python train.py --n_mels=80 --mlp_ratio=3 --optimizer="muon" --momentum=0.95 --epochs=24.3 --final_lr_fraction=0.1
Rows from block 5 of a small self-supervised audio encoder (BEST-RQ), named by matrix and row number. Rows with one number belong to one neuron. Each number is 128 + 24 x the weight over its row's rms, rounded and kept within 0 to 255. All counts start at 0.
After each neuron's rows are labels from the 100 clips, of 14976, where the neuron reaches its highest value: "strongest on" is what is common among them. Only what is clearly more common there than usual is listed. The data: read English sentences (LibriTTS-R). In brackets: how many of the 100.
# fc1: first MLP up (model.blocks.5.ff1.fc1.weight, 768x256), inputs 0-63
# fc2: first MLP down (model.blocks.5.ff1.fc2.weight, 256x768, transposed), outputs 0-63

fc1.254 [119 105  92 127 143 126 157 201 131 168 126 114 124 148 131  50 137 116 119 114 102 130 147 119 134 136 133 107 123 141 149 128 103 176 102 112 125 141 131 136 170 153 138 130 149 118 144 108 140 128 141 137 149 171  98 160 156 136  97 122 146 104 144 119]
fc2.254 [164 117 122 128 125 156 120 129 138 191 142 120 135  97 132  88 148 128 129 132 119 147 149 133 152 134 133 128 164  73 166 167 120 168 105 120 152 123  93 131 127 141 151 133 149  62 113 112 149  92 138 113 115 163 119 153  73 128 132 126 111 142 139 159]
strongest on: voice: male (98)

fc1.480 [119  87 132 135 123  96 142 120 147 127 159 121 121 123 130 106 151 130 118  83 153 115 141 143 113 105 116  78 126 125 138 100  82 151 136 130 110 141 155 112 100 121 166 186 130 142 163 138 129 148 113 134 166 144 106  87 119 117 164  91 147 110 169 125]
fc2.480 [134  98 106 112 154 158 135 114 142 154 145 125 143  96 128 114 110  97 109 115 131 161 105  98 125 172 142 132 113 145 131 127 146 176  99 124 159 123  86 135 157 105 137 132 130  64 140  82 143 136 154  87 172  90 171 112 177 147 162 119  79  86 158 127]
strongest on: voice: male (100)

fc1.510 [126 104  73 137 163 126 110 131 108 115 133  96  83 138 108 127 165 123 112 149  98  91 125 133 128 109 125 120 141  62 137 107 124  86 113  96 130 144 119 128 124 135 122 158 158 138 131 144 139 133 110  94 143 101 130  88 136 137 110 110 150 114 146 141]
fc2.510 [172 116 159 142  75  95  97 150 127 120 171  97 170 136 123 137 113 127 129 127 146 111 160 147 145 151 128 123 134 138 126 112 182 141 145 100 128 170 108 139 109 129 118 144 141 149 126 116 115  97 127 156  97 149 135 109 130 142 121 137 161 154 105 165]
strongest on: voice: female (96)

fc1.390 [111 138 122  91 192 172 114 138 151 142 151 150 149 186 149 108 160  76 142 117 144 115 110 128  66 112 157 109 144 108 113  76 158  86 113 175 113 119 133 123 142 103 141 114 159 122 124 139 130 157 102 114 113  96 144 116 137 132 123 116 103 149 131  77]
fc2.390 [106 125  78 142  97 177 157 118 108 127 156 153 127 120 113 107 113 176 155 103 138 177 145 158  78 109 116  90 126 150 105 146 133 132 161  75 107 117 151 102 131 134 131 163 146 150  92 151  99 119 103 130 125 137  81 117 128 124  91  92 123 128 116 141]
strongest on: voice: female (100)

fc1.120 [176 102 121 131 158 131  78 153 134  98 159 182 142 158 134 107 100 142 129 140 114 127 139 176 154 102 144 106 177 161 163 135  86 119 144 156 103 137 122 106 167 158 163 127 127 159 136 106 136 104 127 107 157 123 127 106 102 107 105 143 122 125 147 147]
fc2.120 [123 117 114 137 140 108 175 109 109 160  88 150  87 152 138 117 186 131  99 135 103 120 134 160 119 122 138 148 143  96 116 154 102 153 130 161 173 183 147 118 126 124 148 118 177 170 132 178 159 146 134  95 164 118 120 128 129 132 127 112 152 121 155 139]
strongest on: voice: female (96)

fc1.92 [111  89 132 140 148 157  95 153 129 135 170 119 111 158 128 133 125  90 133 137 132 149 162 100 136 106 133 120 165  85 131 122 117 141 116  83 148 112 181 131  89 133 124 124 145 124 124 104 144 147  94 100 145 132 121 136 126 135  89 127 104 123 138 133]
fc2.92 [104  92  93 120 126 118 128 117 141 138 106  82  90 147 136 108 121 158  90 144  91 111 139 153  68 116 145 168 149 116 141 146 136 107 135 118 127 188  80 143 110 102 135 125  95  85 102 153 164 135 138 145 186 118 125  90 119 107 148 148 116 119 140 119]
strongest on: voice: female (97)

fc1.97 [137 105 111 115 110 113 146 158 165 137 141 178 130 152 129 114 145 112 143 114 105 153 115 128 178 124 104 113 137 145 140 152 114 109 107  91 128 153 159  81 118 163 137 159 138 125 153 150 133 168 131 140 158 148 132 147 116 119 150 120 105 162 101 156]
fc2.97 [118  90 122 141  77 140 104  80 151 145 160 137 153 125 155 133 116 116  93  98  85 131  69  98 147 133 170 140 119 144 120 129 140  87 110 111 169 151 116  90 153 139 162  92 166 118 170 133 141 151 149 116 165 188 157 172 117 166 110 114 137 158 124 123]
strongest on: voice: male (99)

fc1.21 [161 120 144 121 132 120 115 147 144 137 143 142 140 102 146  97 129 105 118 104 147 130 173 127 112 109 120 139 146 124 108 152 101 160 111 145 138 116 108 109  97 146  95 118 120 120 116 130 107 148 108 133 144 151 125 127 120 108 151 147 175 134 114 148]
fc2.21 [ 88 152 144  78  92 125 145  79 144 140 145 141 144 135 103 110  93 125 186 141 159 102 130 174 131 138 104 128 170 113  87 116 133 161 146 146 156 172 149 155 132 133 113  64 102 144 103 147 147 133 185 171 104 110 115 111 130 136 120 137  95 148 122 133]
strongest on: voice: female (87)

fc1.529 [128 124  84 131 149 104  96 118 128 188 124 134  91  91 166 153 149 104 104 123 124 149 111 136  98  77 131 146 147 151 104 151  86 105 111 153 181 163 126 139 117 123 131 121 140 129 118 107 121  91 110 102 139 115  89 125 136 133 124 162 111 133 113 127]
fc2.529 [137 128 114 102 112 138 143 143 139 156 121 150 136 190 143 125 132 119 162  99 111 127 120 153 112 116 131 133 132  89 140 153 123 150 160 175 103 166 123 115 134 131 124 111 123 126 141  79 131 150 105 120 148 152 161  85 120 135 106 115 146 114 112 153]
strongest on: voice: female (100)

fc1.327 [151  99 128 115 126 161  97 138  97 129 127 130 149 157 149 112 128 134 138 113 122 158 141 162 120 131 152 132 124 138 141 132 162 119 115 106 159 133 149 132  97  83 113  91 158 118 122 178  96  91  83 119 146 129 128 128 121 110 111 151 160 116 122 142]
fc2.327 [117 139 129 118 141 105  91 140  93 121 149 142 103 158 147  99 142 155 134 121 135 131 165 154 124 119 156 115 106 128 121 149 138  80 123 137 104 176 131 149 106  89 122 124 111 130  64 182 144 120 110 151 153 100 109 109 115 147 135 134 157 129 142 121]
strongest on: voice: female (98)

fc1.528 [ 78 136 108 151 112 132 102 163  76 103 118 104 108 115 180  80 168  99 147 166 146 119 134  81 135 106 139 168 113 105 140 115 123  97 137 166 130 109 117 119 102 121 106 113 138 153 130 138  97 144 131 157 165 126 142 147 162 149 135 104 111  82 119 118]
fc2.528 [152 152 159 116 126 124 115 104 133  93  99 133 115 137 139 138 106 140 102 113 133 125  84 150 155 147 137 128 119 122 131  61 101 116 118 133 115 132  96 138 115 121  92  89 134 114 128 142 128 109  89 134 118 140 131 123 103 178 127 121 143 142 139 111]
strongest on: voice: female (97)

fc1.236 [110 116 144 147 105 114 122 169 138 133  79 156 124 171 111 132 114 121 167 144 147 139 111 122 151 120 127 139 104 113 167 149 119 134 119 107 124 116 136 120 126 139 119 201 150 129 131 154 127 195 109 138 145 141 128 150 153 134  85 120 109 118 108 106]
fc2.236 [118 149 116 125 124 109 156 105 137 108 123 158 140 166 133 159 124 121 181 114 119 164 133 110 115 122 155 156 124 176 148 135 131 151 101 138  97 135 139  74 178 102 144 140 164 146 118  67 136 138 143 107 141 155 118 174 102 115 134 101 133 147 181 118]
strongest on: voice: female (93)

fc1.358 [147 136  81 124 159 152 105 151  95 104 134 130 117 158 170  83 140 117  83 107 120 122 150 138 154 123 125 155 151 119 128 158  94  85 107 113 143 134 141 105 142 100 128 116 151 118 142 150 106  98 144 110 121  84 172 119 133 146  90 136 116 148 101 126]
fc2.358 [194 134 162 128 107 127 133 157 151 133 134 130 118 214 120 103 135 151  90 160 131 118  89 169 112 126 117 127 183 165 147 134 134 122  99 110 112 136 112 141  54 128 109 139 100 143 121 123 183 118  99 113 137 147  79 156 116 118 111 158 144 137 134 101]
strongest on: voice: male (73)

fc1.16 [149  92  96  88 158 167  68 131 117 169 110 112 136 140 133 115 158 141  91 111 127 141  72 177 103 151 124 103 145 168 132 144 138 153 132 134 158 157 120 107 144 120 123  91 130 108 114 163 155 122 109 127 155 127 153 128  91 119 146 122 164 102 133 121]
fc2.16 [142 134 109 116 167  76 131 106 133 129 127 132 143 175 144 126  99 102 137 131 131 112 164 173 133 129 114 114 103 127  80 148 174 149 133 103 118 148 114 155  62 121 148 103 144 129 103 155 142  89 108 125 156 110 144 149 101 152 176 134 117 151 169 140]
strongest on: voice: male (89)

fc1.90 [ 89 104 103 130 143 166  90 141 125 137 131 117 135 162 140 143 138 156 117 110 152 131 108 151 118  99 149 111 126 118 120 124 100 156 127  73 115 108 124 137 126 156  88 123 131 125 108 110 112 157 159 117 110 148  99 117 169 138 163 105 126 146 104 136]
fc2.90 [154 135 126 111 125 164  85 100 142 128 142  97 110 129 101  97 138 109 112 128 119 143 162 118 139 136 145 145 132 126 140 145 198  83 146 104 105 146 119 117 103 126 122 122 146 104 172 135 133 124 124 126 167 155 147 156 154 111 130 167  95 140 128 104]
strongest on: voice: male (84)

fc1.741 [ 72 132 125 127 114 103  86 115 141  90 120 148 126 124 138 153 135  71 119 147 155 169 125 123 159 115 155 116 127  85 144 128 105 163  94 174 156 164 129 128 146 129 147 148 153 150 130 117 134 113 113 115 113 142 150 140 115 121 148 125 168 132 111 108]
fc2.741 [ 96 131 168 180 126 123 208 171  89 163 129 121 152 114 138 143 165 108 143 172 153 136 124 117 131 138 115 100 122 140 168 112 122 141 141  96 148 101 168  92 127 124  97 168 137 129 142 144 137 169 147 149 101 136 116 140 163 133 126 117 123 123 150 115]
strongest on: voice: female (87)

fc1.96 [ 90 141 147 139 156 150  74 140 105 141  98 133 135  58  71 145 134 122 138 153 105 106 145 140 126 116 154 172 106 100  82 154 161  98 126 119 109 118 106 132 102 118 113 155 119 124  71 155  91 119 104 153 146 125 123 109 114 113 107 122 105 130  66 101]
fc2.96 [123 167 108 151 131 121 127  95 141 133 148 108 110 174  93 122 159 115 100 156 136 120 136 166 143 109 109 103 144 156 134  94 106 110 113 113 117 160 118 132 126 126 106 166 128 173  91 123 129 103 112 104 134 165 125 170 126 113 110 178 107 127 146 153]
strongest on: voice: female (95)

fc1.581 [132 170  83 124 153 139  92 147 130 112 128 150 146 136 107 136 126 128 139 146 121 126 120 112 100 104 115 126 169  90 147 115 118 104 111 104 134 139  79 119 167  95  82 152 154 138 140 145 130 160 143 131 159 113 147 127 139 116 178 144  91 170 118 103]
fc2.581 [125 165  93 182 106 152 148 128 112 187 143 159 140 161 110 129 142 133 124 140  72 160  91 136 148 133 118 138 143 135 116 128 114  95 132  76 124 118 126  86 125 121 105 156 173 163 106 133 135 138 122 154  88 134  95 134 108 133 106 143 162 151  79 119]
strongest on: voice: female (100)

fc1.167 [132 134 114 147 140 136  66 109 133 138 152 152 115 103 144 102 114 158 142 148 142 140 128 159 149 140 148 163 127 134 137 131 186 170  91 123 174 110 120 167 118  97 113 109 137 162 163 125 100 151 121 100 158 108 152 141 105  99 149 120 135 120 122 109]
fc2.167 [143 120 129 135 119 128  88 130 125 127  97  96 145 120  89 150 115 163 112 116 136  88 160 123 127 139 121 110 118 115 179 134 125 101 114 127  90 126  71 132  84 154 132 158 114 133 115 143  96  76 102 164 105 134  58  96 124 173  89  91  89 115 121 117]
strongest on: voice: female (99)

fc1.229 [139 125  70 121 132  75 185 147 145 109 129 161 105 182 151 110 148 172 128 118 142 143 128 126 147 125 114 124 120 119 123 169 115 148 156 130 137 124 106 123 144 118 150 114 118 165 167 118 141 140 125 131 128 113 109 139 140 130  96 135 116 170 113 119]
fc2.229 [170 120 112 142  80 135 157 144 141 117  87 175 127 123 139 156 149 160 150 146 145 195  81 149 122 150 157 157 137 161 175 146  87 123 120 127 172 131 113 203 163 100 133 151  69 149 168 128 132 123 148 101  84 153 142 145 134 113 141  87 150 170 143 150]
strongest on: voice: female (98)

fc1.215 [143  93 118 131 107 141 105 155 137 119 159  95 145 123 154  94 104 119 161 123 151 141 152 121 111  90 162 107 138 161 141 115 106 107 147  76 140 144 127 137 138 151 126 160 139  83 113  83 134 154 120 155  85 107 106 136 159 147 159 124 149 111 137  97]
fc2.215 [ 91 150 108 136 150 128 140 137 136 145 153 138 134 115 122 120 115 138 144  83 123 142  81 137 107 132 105 117 152  94 125  51 147 152 123 102 130 113 106 164  76 112 129 117  89 141 156 121  90  95 142 143  99 143 144 135 107 103 124 144 102  97 152 150]
strongest on: voice: male (98)

fc1.577 [119  86 114  87 139 137 131 129 112 151  97 136 108 103 163 147 150 138 122  78 148 146 119 134 127 117 117 115 122 156  86 174 105 110 112 124 144 119  93 126  90 102 120 106 131 150 144 159 113  92 113 115 124 119 139 138 149 140 119 152 105 157 112 127]
fc2.577 [142 112 104 142 148  84 168 102 149 125 136 133 164 156 150 144 139 126 135 120 161 128  92 121  87 116 121 103 142 135 120 146 156 113 110 109  96 170 151 170 103  87 122 100 109 154 153 180 110 106 140 146 137  95 164 138 159 126 138 115 132 161 100 123]
strongest on: voice: female (83)

fc1.594 [154 107  97 111 109 112 139 115 108 154 153  85 142 158 129  94 141 114 143 112 129 150 120 172 104 127 174 117 169 149 142 109 110 145 111 109 121 141 150 103 106  73 113  97 118 126 140 144 121  95 139 103 133 133 118 153 106 144 152 124 150 131 147 116]
fc2.594 [109 136 134 123 169 116 120 110 162 175 154  87 105 134 133  93 128 150 142 105 161 109 127 164 137 143 115 126 112 156  89 129 144 124  89 143 170 163 112 112  89 142 139 128 108 170 139 161 153 131 144 118 132  67 110 134 144 144 116 106 123 126 119 105]
strongest on: voice: male (78)

fc1.15 [116 183 145 104 155 127 143 102  95 128 147  82 121 134 123 108 129  94  98 125 119 119 151 145 116  76  76 129 110 160 113 160  86 164 143 138 118 139 141 102  98 145 137 131 103 117 126 174 147 157 141 129 143 127 136 103 121 115 145 140 117 113 107 102]
fc2.15 [145  98 145 134 104 116  86 151 145 155 140 117 142  72 135 114 166 117 103 159 141 105 103  87 185 167 115 139 108 137 159 126 124 134 129 102 150 137 113 142 105 127  59  78  96 137 127 118 126 157 125 148 120  83 152 122 157 158  77 127 144 140  99 123]
strongest on: voice: male (85)

fc1.423 [105 115 139  93 107  90 139 162 141 145 135 118 137  96 110  98 133  90 118  91 103 110 168 149 131 113 157 109 135 111 120 180 115 189 106 128 168 131 124 126 172 160 166 146 111 107 118  99 102 136 127 111 110 127  84 131 137 164 137 113 121 109 137 121]
fc2.423 [114 111 120  61 127 113 161 141 171 105 111 115 148 106 115 128 147 149 140 105 123 108 146 164 103 114  96 114 149  90 120 154 104 178  83 130 189 100 124 120  93 144 154 121 120 120 175 103  88 112 156 115 120 140 130 129 147 183 136 153 134 157  74 101]
strongest on: voice: female (94)

fc1.54 [104 140 105 129 150 168  78 136 117 125 124 110 110 125 127  98  90 130 105 114 146 155 141  99 139  94  98 123 119  98 170 114 141 114 124 146 122 125 147 141 166 146 145 138 155 165 122 128 154 112 139 139 201  93  90 122 110 140 130 117 122 145 113  77]
fc2.54 [152 159 156 103 124 133 116 130  90 136 105 143 177 169 107 138 121 100 119 150 114 140 108 134 106 164 117 125 106 161 106 100 147 131 128 115 119 137 102 165  97  75 105 165 114 107 132 154 115 153  98 147  81 146 159 120 124 151 107 119 157  88 136 132]
strongest on: voice: female (99)

fc1.39 [149 113 126 129 153 126  69 168 109 128 153  91 132 130 167  96 171 162 118 142 105 153 131 170 138  81 157 131 131 138 134 125 139  93  82 160 124 121 151 108 167 121 131  70 115 162 145 114 152 114 149 114 162 127 129 117  98 120 118 150 134 133  92 118]
fc2.39 [127 121 126 117 113 119  98 110 113 159 127 149 111 156 158 146 100 144 102 106 115  93 148 169 118 122 109 101 154 138 139 159 129 148 160 126 117 152 121 148  93  99 120 153 144 153 116 164 141 123 155 127 158 121 103 121 115 133 135 141 108 154 101 138]
strongest on: voice: female (98)

fc1.357 [100 101  78 159 121 155 108 142  92 110 176 175  93 167 126 109  99 143 141 159 100 122  98 100 135 119 104 138 119 126 135 125 150 106 103 155  84 117 142 112 171 127 117 149 143 136 157 122  93 103 104  63 120 136 162 121 110 151 165 154  88 174 148 164]
fc2.357 [131 156 160 105  99 151 135 117 149 162 128 128 119 159  99 155 114 101 140 134 116 100 159 156 156 144 122 128 149 182 164 193 155  80 167 114 138 122 178  92 153 149 120 131 191 139 157 110 149 125 153 144 145 142  85 119  94 173 130 125 162 128 140  88]
strongest on: voice: female (87)

fc1.29 [139 132 160 131 143 133 102 166 139 111 160 121 145 137  85 115 122 150 149 137 131 109 166 168  84 123 150  96 193  77 127 117 144 111 136  45 119 153 209 151 146  79 131 173 170 139 139 109 129 102 124 115 158 124 144 112 169  97 121 122 140 171  98  94]
fc2.29 [115 149 139  97 135 107 118 155 101 133 141 125 107 142 113 149 136 106 112 128 142 115 114 156 154 132 156 182  97  89 154 154 144 117 100  92 105 140 125 109  87 153 159 141 131 124  75 114 150 125 132  78  98 122 135 100 118 174 116 167 150  87 132 153]
strongest on: voice: female (99)

fc1.556 [176 123 133 129 139 149  89 124 130 128 137  90 147 130 169  80 132 144  76 112 156 101 120 154 116 133 177 145 159 135 146 116 103  97 116  97  90 160 133 108 109 105  93 141 120 132 157 148 155 100 130 128 160 139 160 145 117 110 162 180 119 150 104 143]
fc2.556 [152 137 111 103 134 120 110  92 109 123 133  87 156 139 138  84 147 134 120 118 134 142 107 140 103 107 125 156 108 129  94 152 166 160 112  98 176 131  96 120 127 132 137 119 143 117 127 156 121  90 146 162 137 138 155 149  99 192 156 123 124 140 154 169]
strongest on: voice: male (95)

fc1.662 [131 102 113 111  90 101 112 153 146 116 143 114 133  86 129  96 115 129 118 112  85 182 141 124 111 105 109 131 145  78 120 137 118 170 135 127 162  92 148 113 154  99 123 133 122 123 115 150 119 151 126  90 133 120  91 131 106 166 141 115 141 119 141 138]
fc2.662 [116 110 107 122 144  91 146 182 150 130 149 122 135 112 118 111 106 109 145 119 155 102 132 167 158 141 161 140 102 138 139 151 115 152 127 120 167 142  89 108  97 121 110 114 103 117 127  93  99 129  99 114 160 143 115  77 143 171  99  98 144 142  98 126]
strongest on: voice: female (92)

fc1.605 [139  98 141 111 148 140  80 137 140 160 158 147 130 110 102  98 137 146 124 102 132 167 135 147 160 128 137 133 137 139 145 134 122 108 143 158 151 128  73  98 149 135 147 121 128  96 124 119 129  98  83 153 164 142 132 102 105  69 118 175 167 113 128 127]
fc2.605 [179 141 118 176 106 104 123 117  95 131 111 162 144 138 141 198 108 140  85 120 121 114 142 109 155  98 132 115 177 136 121 125 172 149 117 120 126 135 112 143 122 148 113 138 119 113  83 124 131 129 138 111 153 131 110 138 122 137 114 151 136 136 145 139]
strongest on: voice: female (91)

fc1.352 [122 133 135  92 122 151 134 175 121  96 101 126  98 120 166 140 115 151 160 130 100 120 129  99 113 100  86 121 135 166 141 183 153 150 158 142 110 155 108  90 151  64 106 111 131 131 137 116 118 176 119  73 135 115 158 130 138 149 118 170 146 110 110 117]
fc2.352 [167 152 128 130 139 118 131  93 100 158 141 162 126 146  77 127 103 117 103  99 127 130  66 152 132 104 177 138 142 122 105 156 156  97 104 149 106 134 151 150 115 139 122 139 150 152 139 121 180 127 145 155 187 134 110 109 145 122 107 116 153 140 118  83]
strongest on: voice: female (80)

fc1.504 [150 132 120 113 114 131 144 112 114 138 131  85  83 138  98  89 108 112 109 135 142 106 129 112 150  90 109  68  92 153 149 152  95 103 136 106  97 139 171 125 115  78 112 162 120 145 101 119 127 161 124 148 175 163 115 140 173  90  61 118 144 149 114 136]
fc2.504 [129  55 134 106 125 110 135 152 123 118 135 117 137 119 151 138 132 122 111  89 123 107 150 141 115 125  81 100 127 127 122 181  79 120 111 144 162 137 128 105 151 123 115  90  97 141 116 138  97 155 137 165 125 132 110 122 117 103 128 157 137 116 145 124]
strongest on: voice: female (80)

fc1.82 [104 163 115 117 103 108 126 115 133  96 119 128 150 150 163 100 115 135  90 150 102 136 116 147 151 145  98  97  82 118 124 157 137 145  98 120 134 136 125 103 117 167  99 150  79 102 147 115 123 128 131 152 161 119 180 135 121 137 130 132  57 162 100 154]
fc2.82 [136 121 123 115 151 105 127 160 105 126 135  82 162 116 126 125 130 146 117 141 111 106 113 164 100 124 121 139  96 146 144 142 172  88 158 109  96 121 150 145 144 151 130 126 117 132 136 141 154 148 167 122 126 128 126 170 145 185 164 113 139 143 133 103]
strongest on: voice: male (100)

fc1.181 [138 116  90 139 180 118 148 163 112 131 122 145 142 129 122  76 142  86 143 139 119 111 170 144  77 123 140 158 114 154 190 117 157 138 143 122 104 125 146 100 122 133 112 126 124 121 156 135 103  98 114 171 190 109 138 105  80 100 135 155 137  98 125 103]
fc2.181 [138 144 123 128 111 147 114 138 127 130 138  78 150 144 104 140 102 136  96 142 137 161 145 119 141 124 133 130 194 131 113 118 147 142 123 112 133 145 127 159 123 108 113 125  95 147  86  98 139 160 160  96 141 121 107  74 146 137 131 169 109 116 174 160]
strongest on: voice: female (94)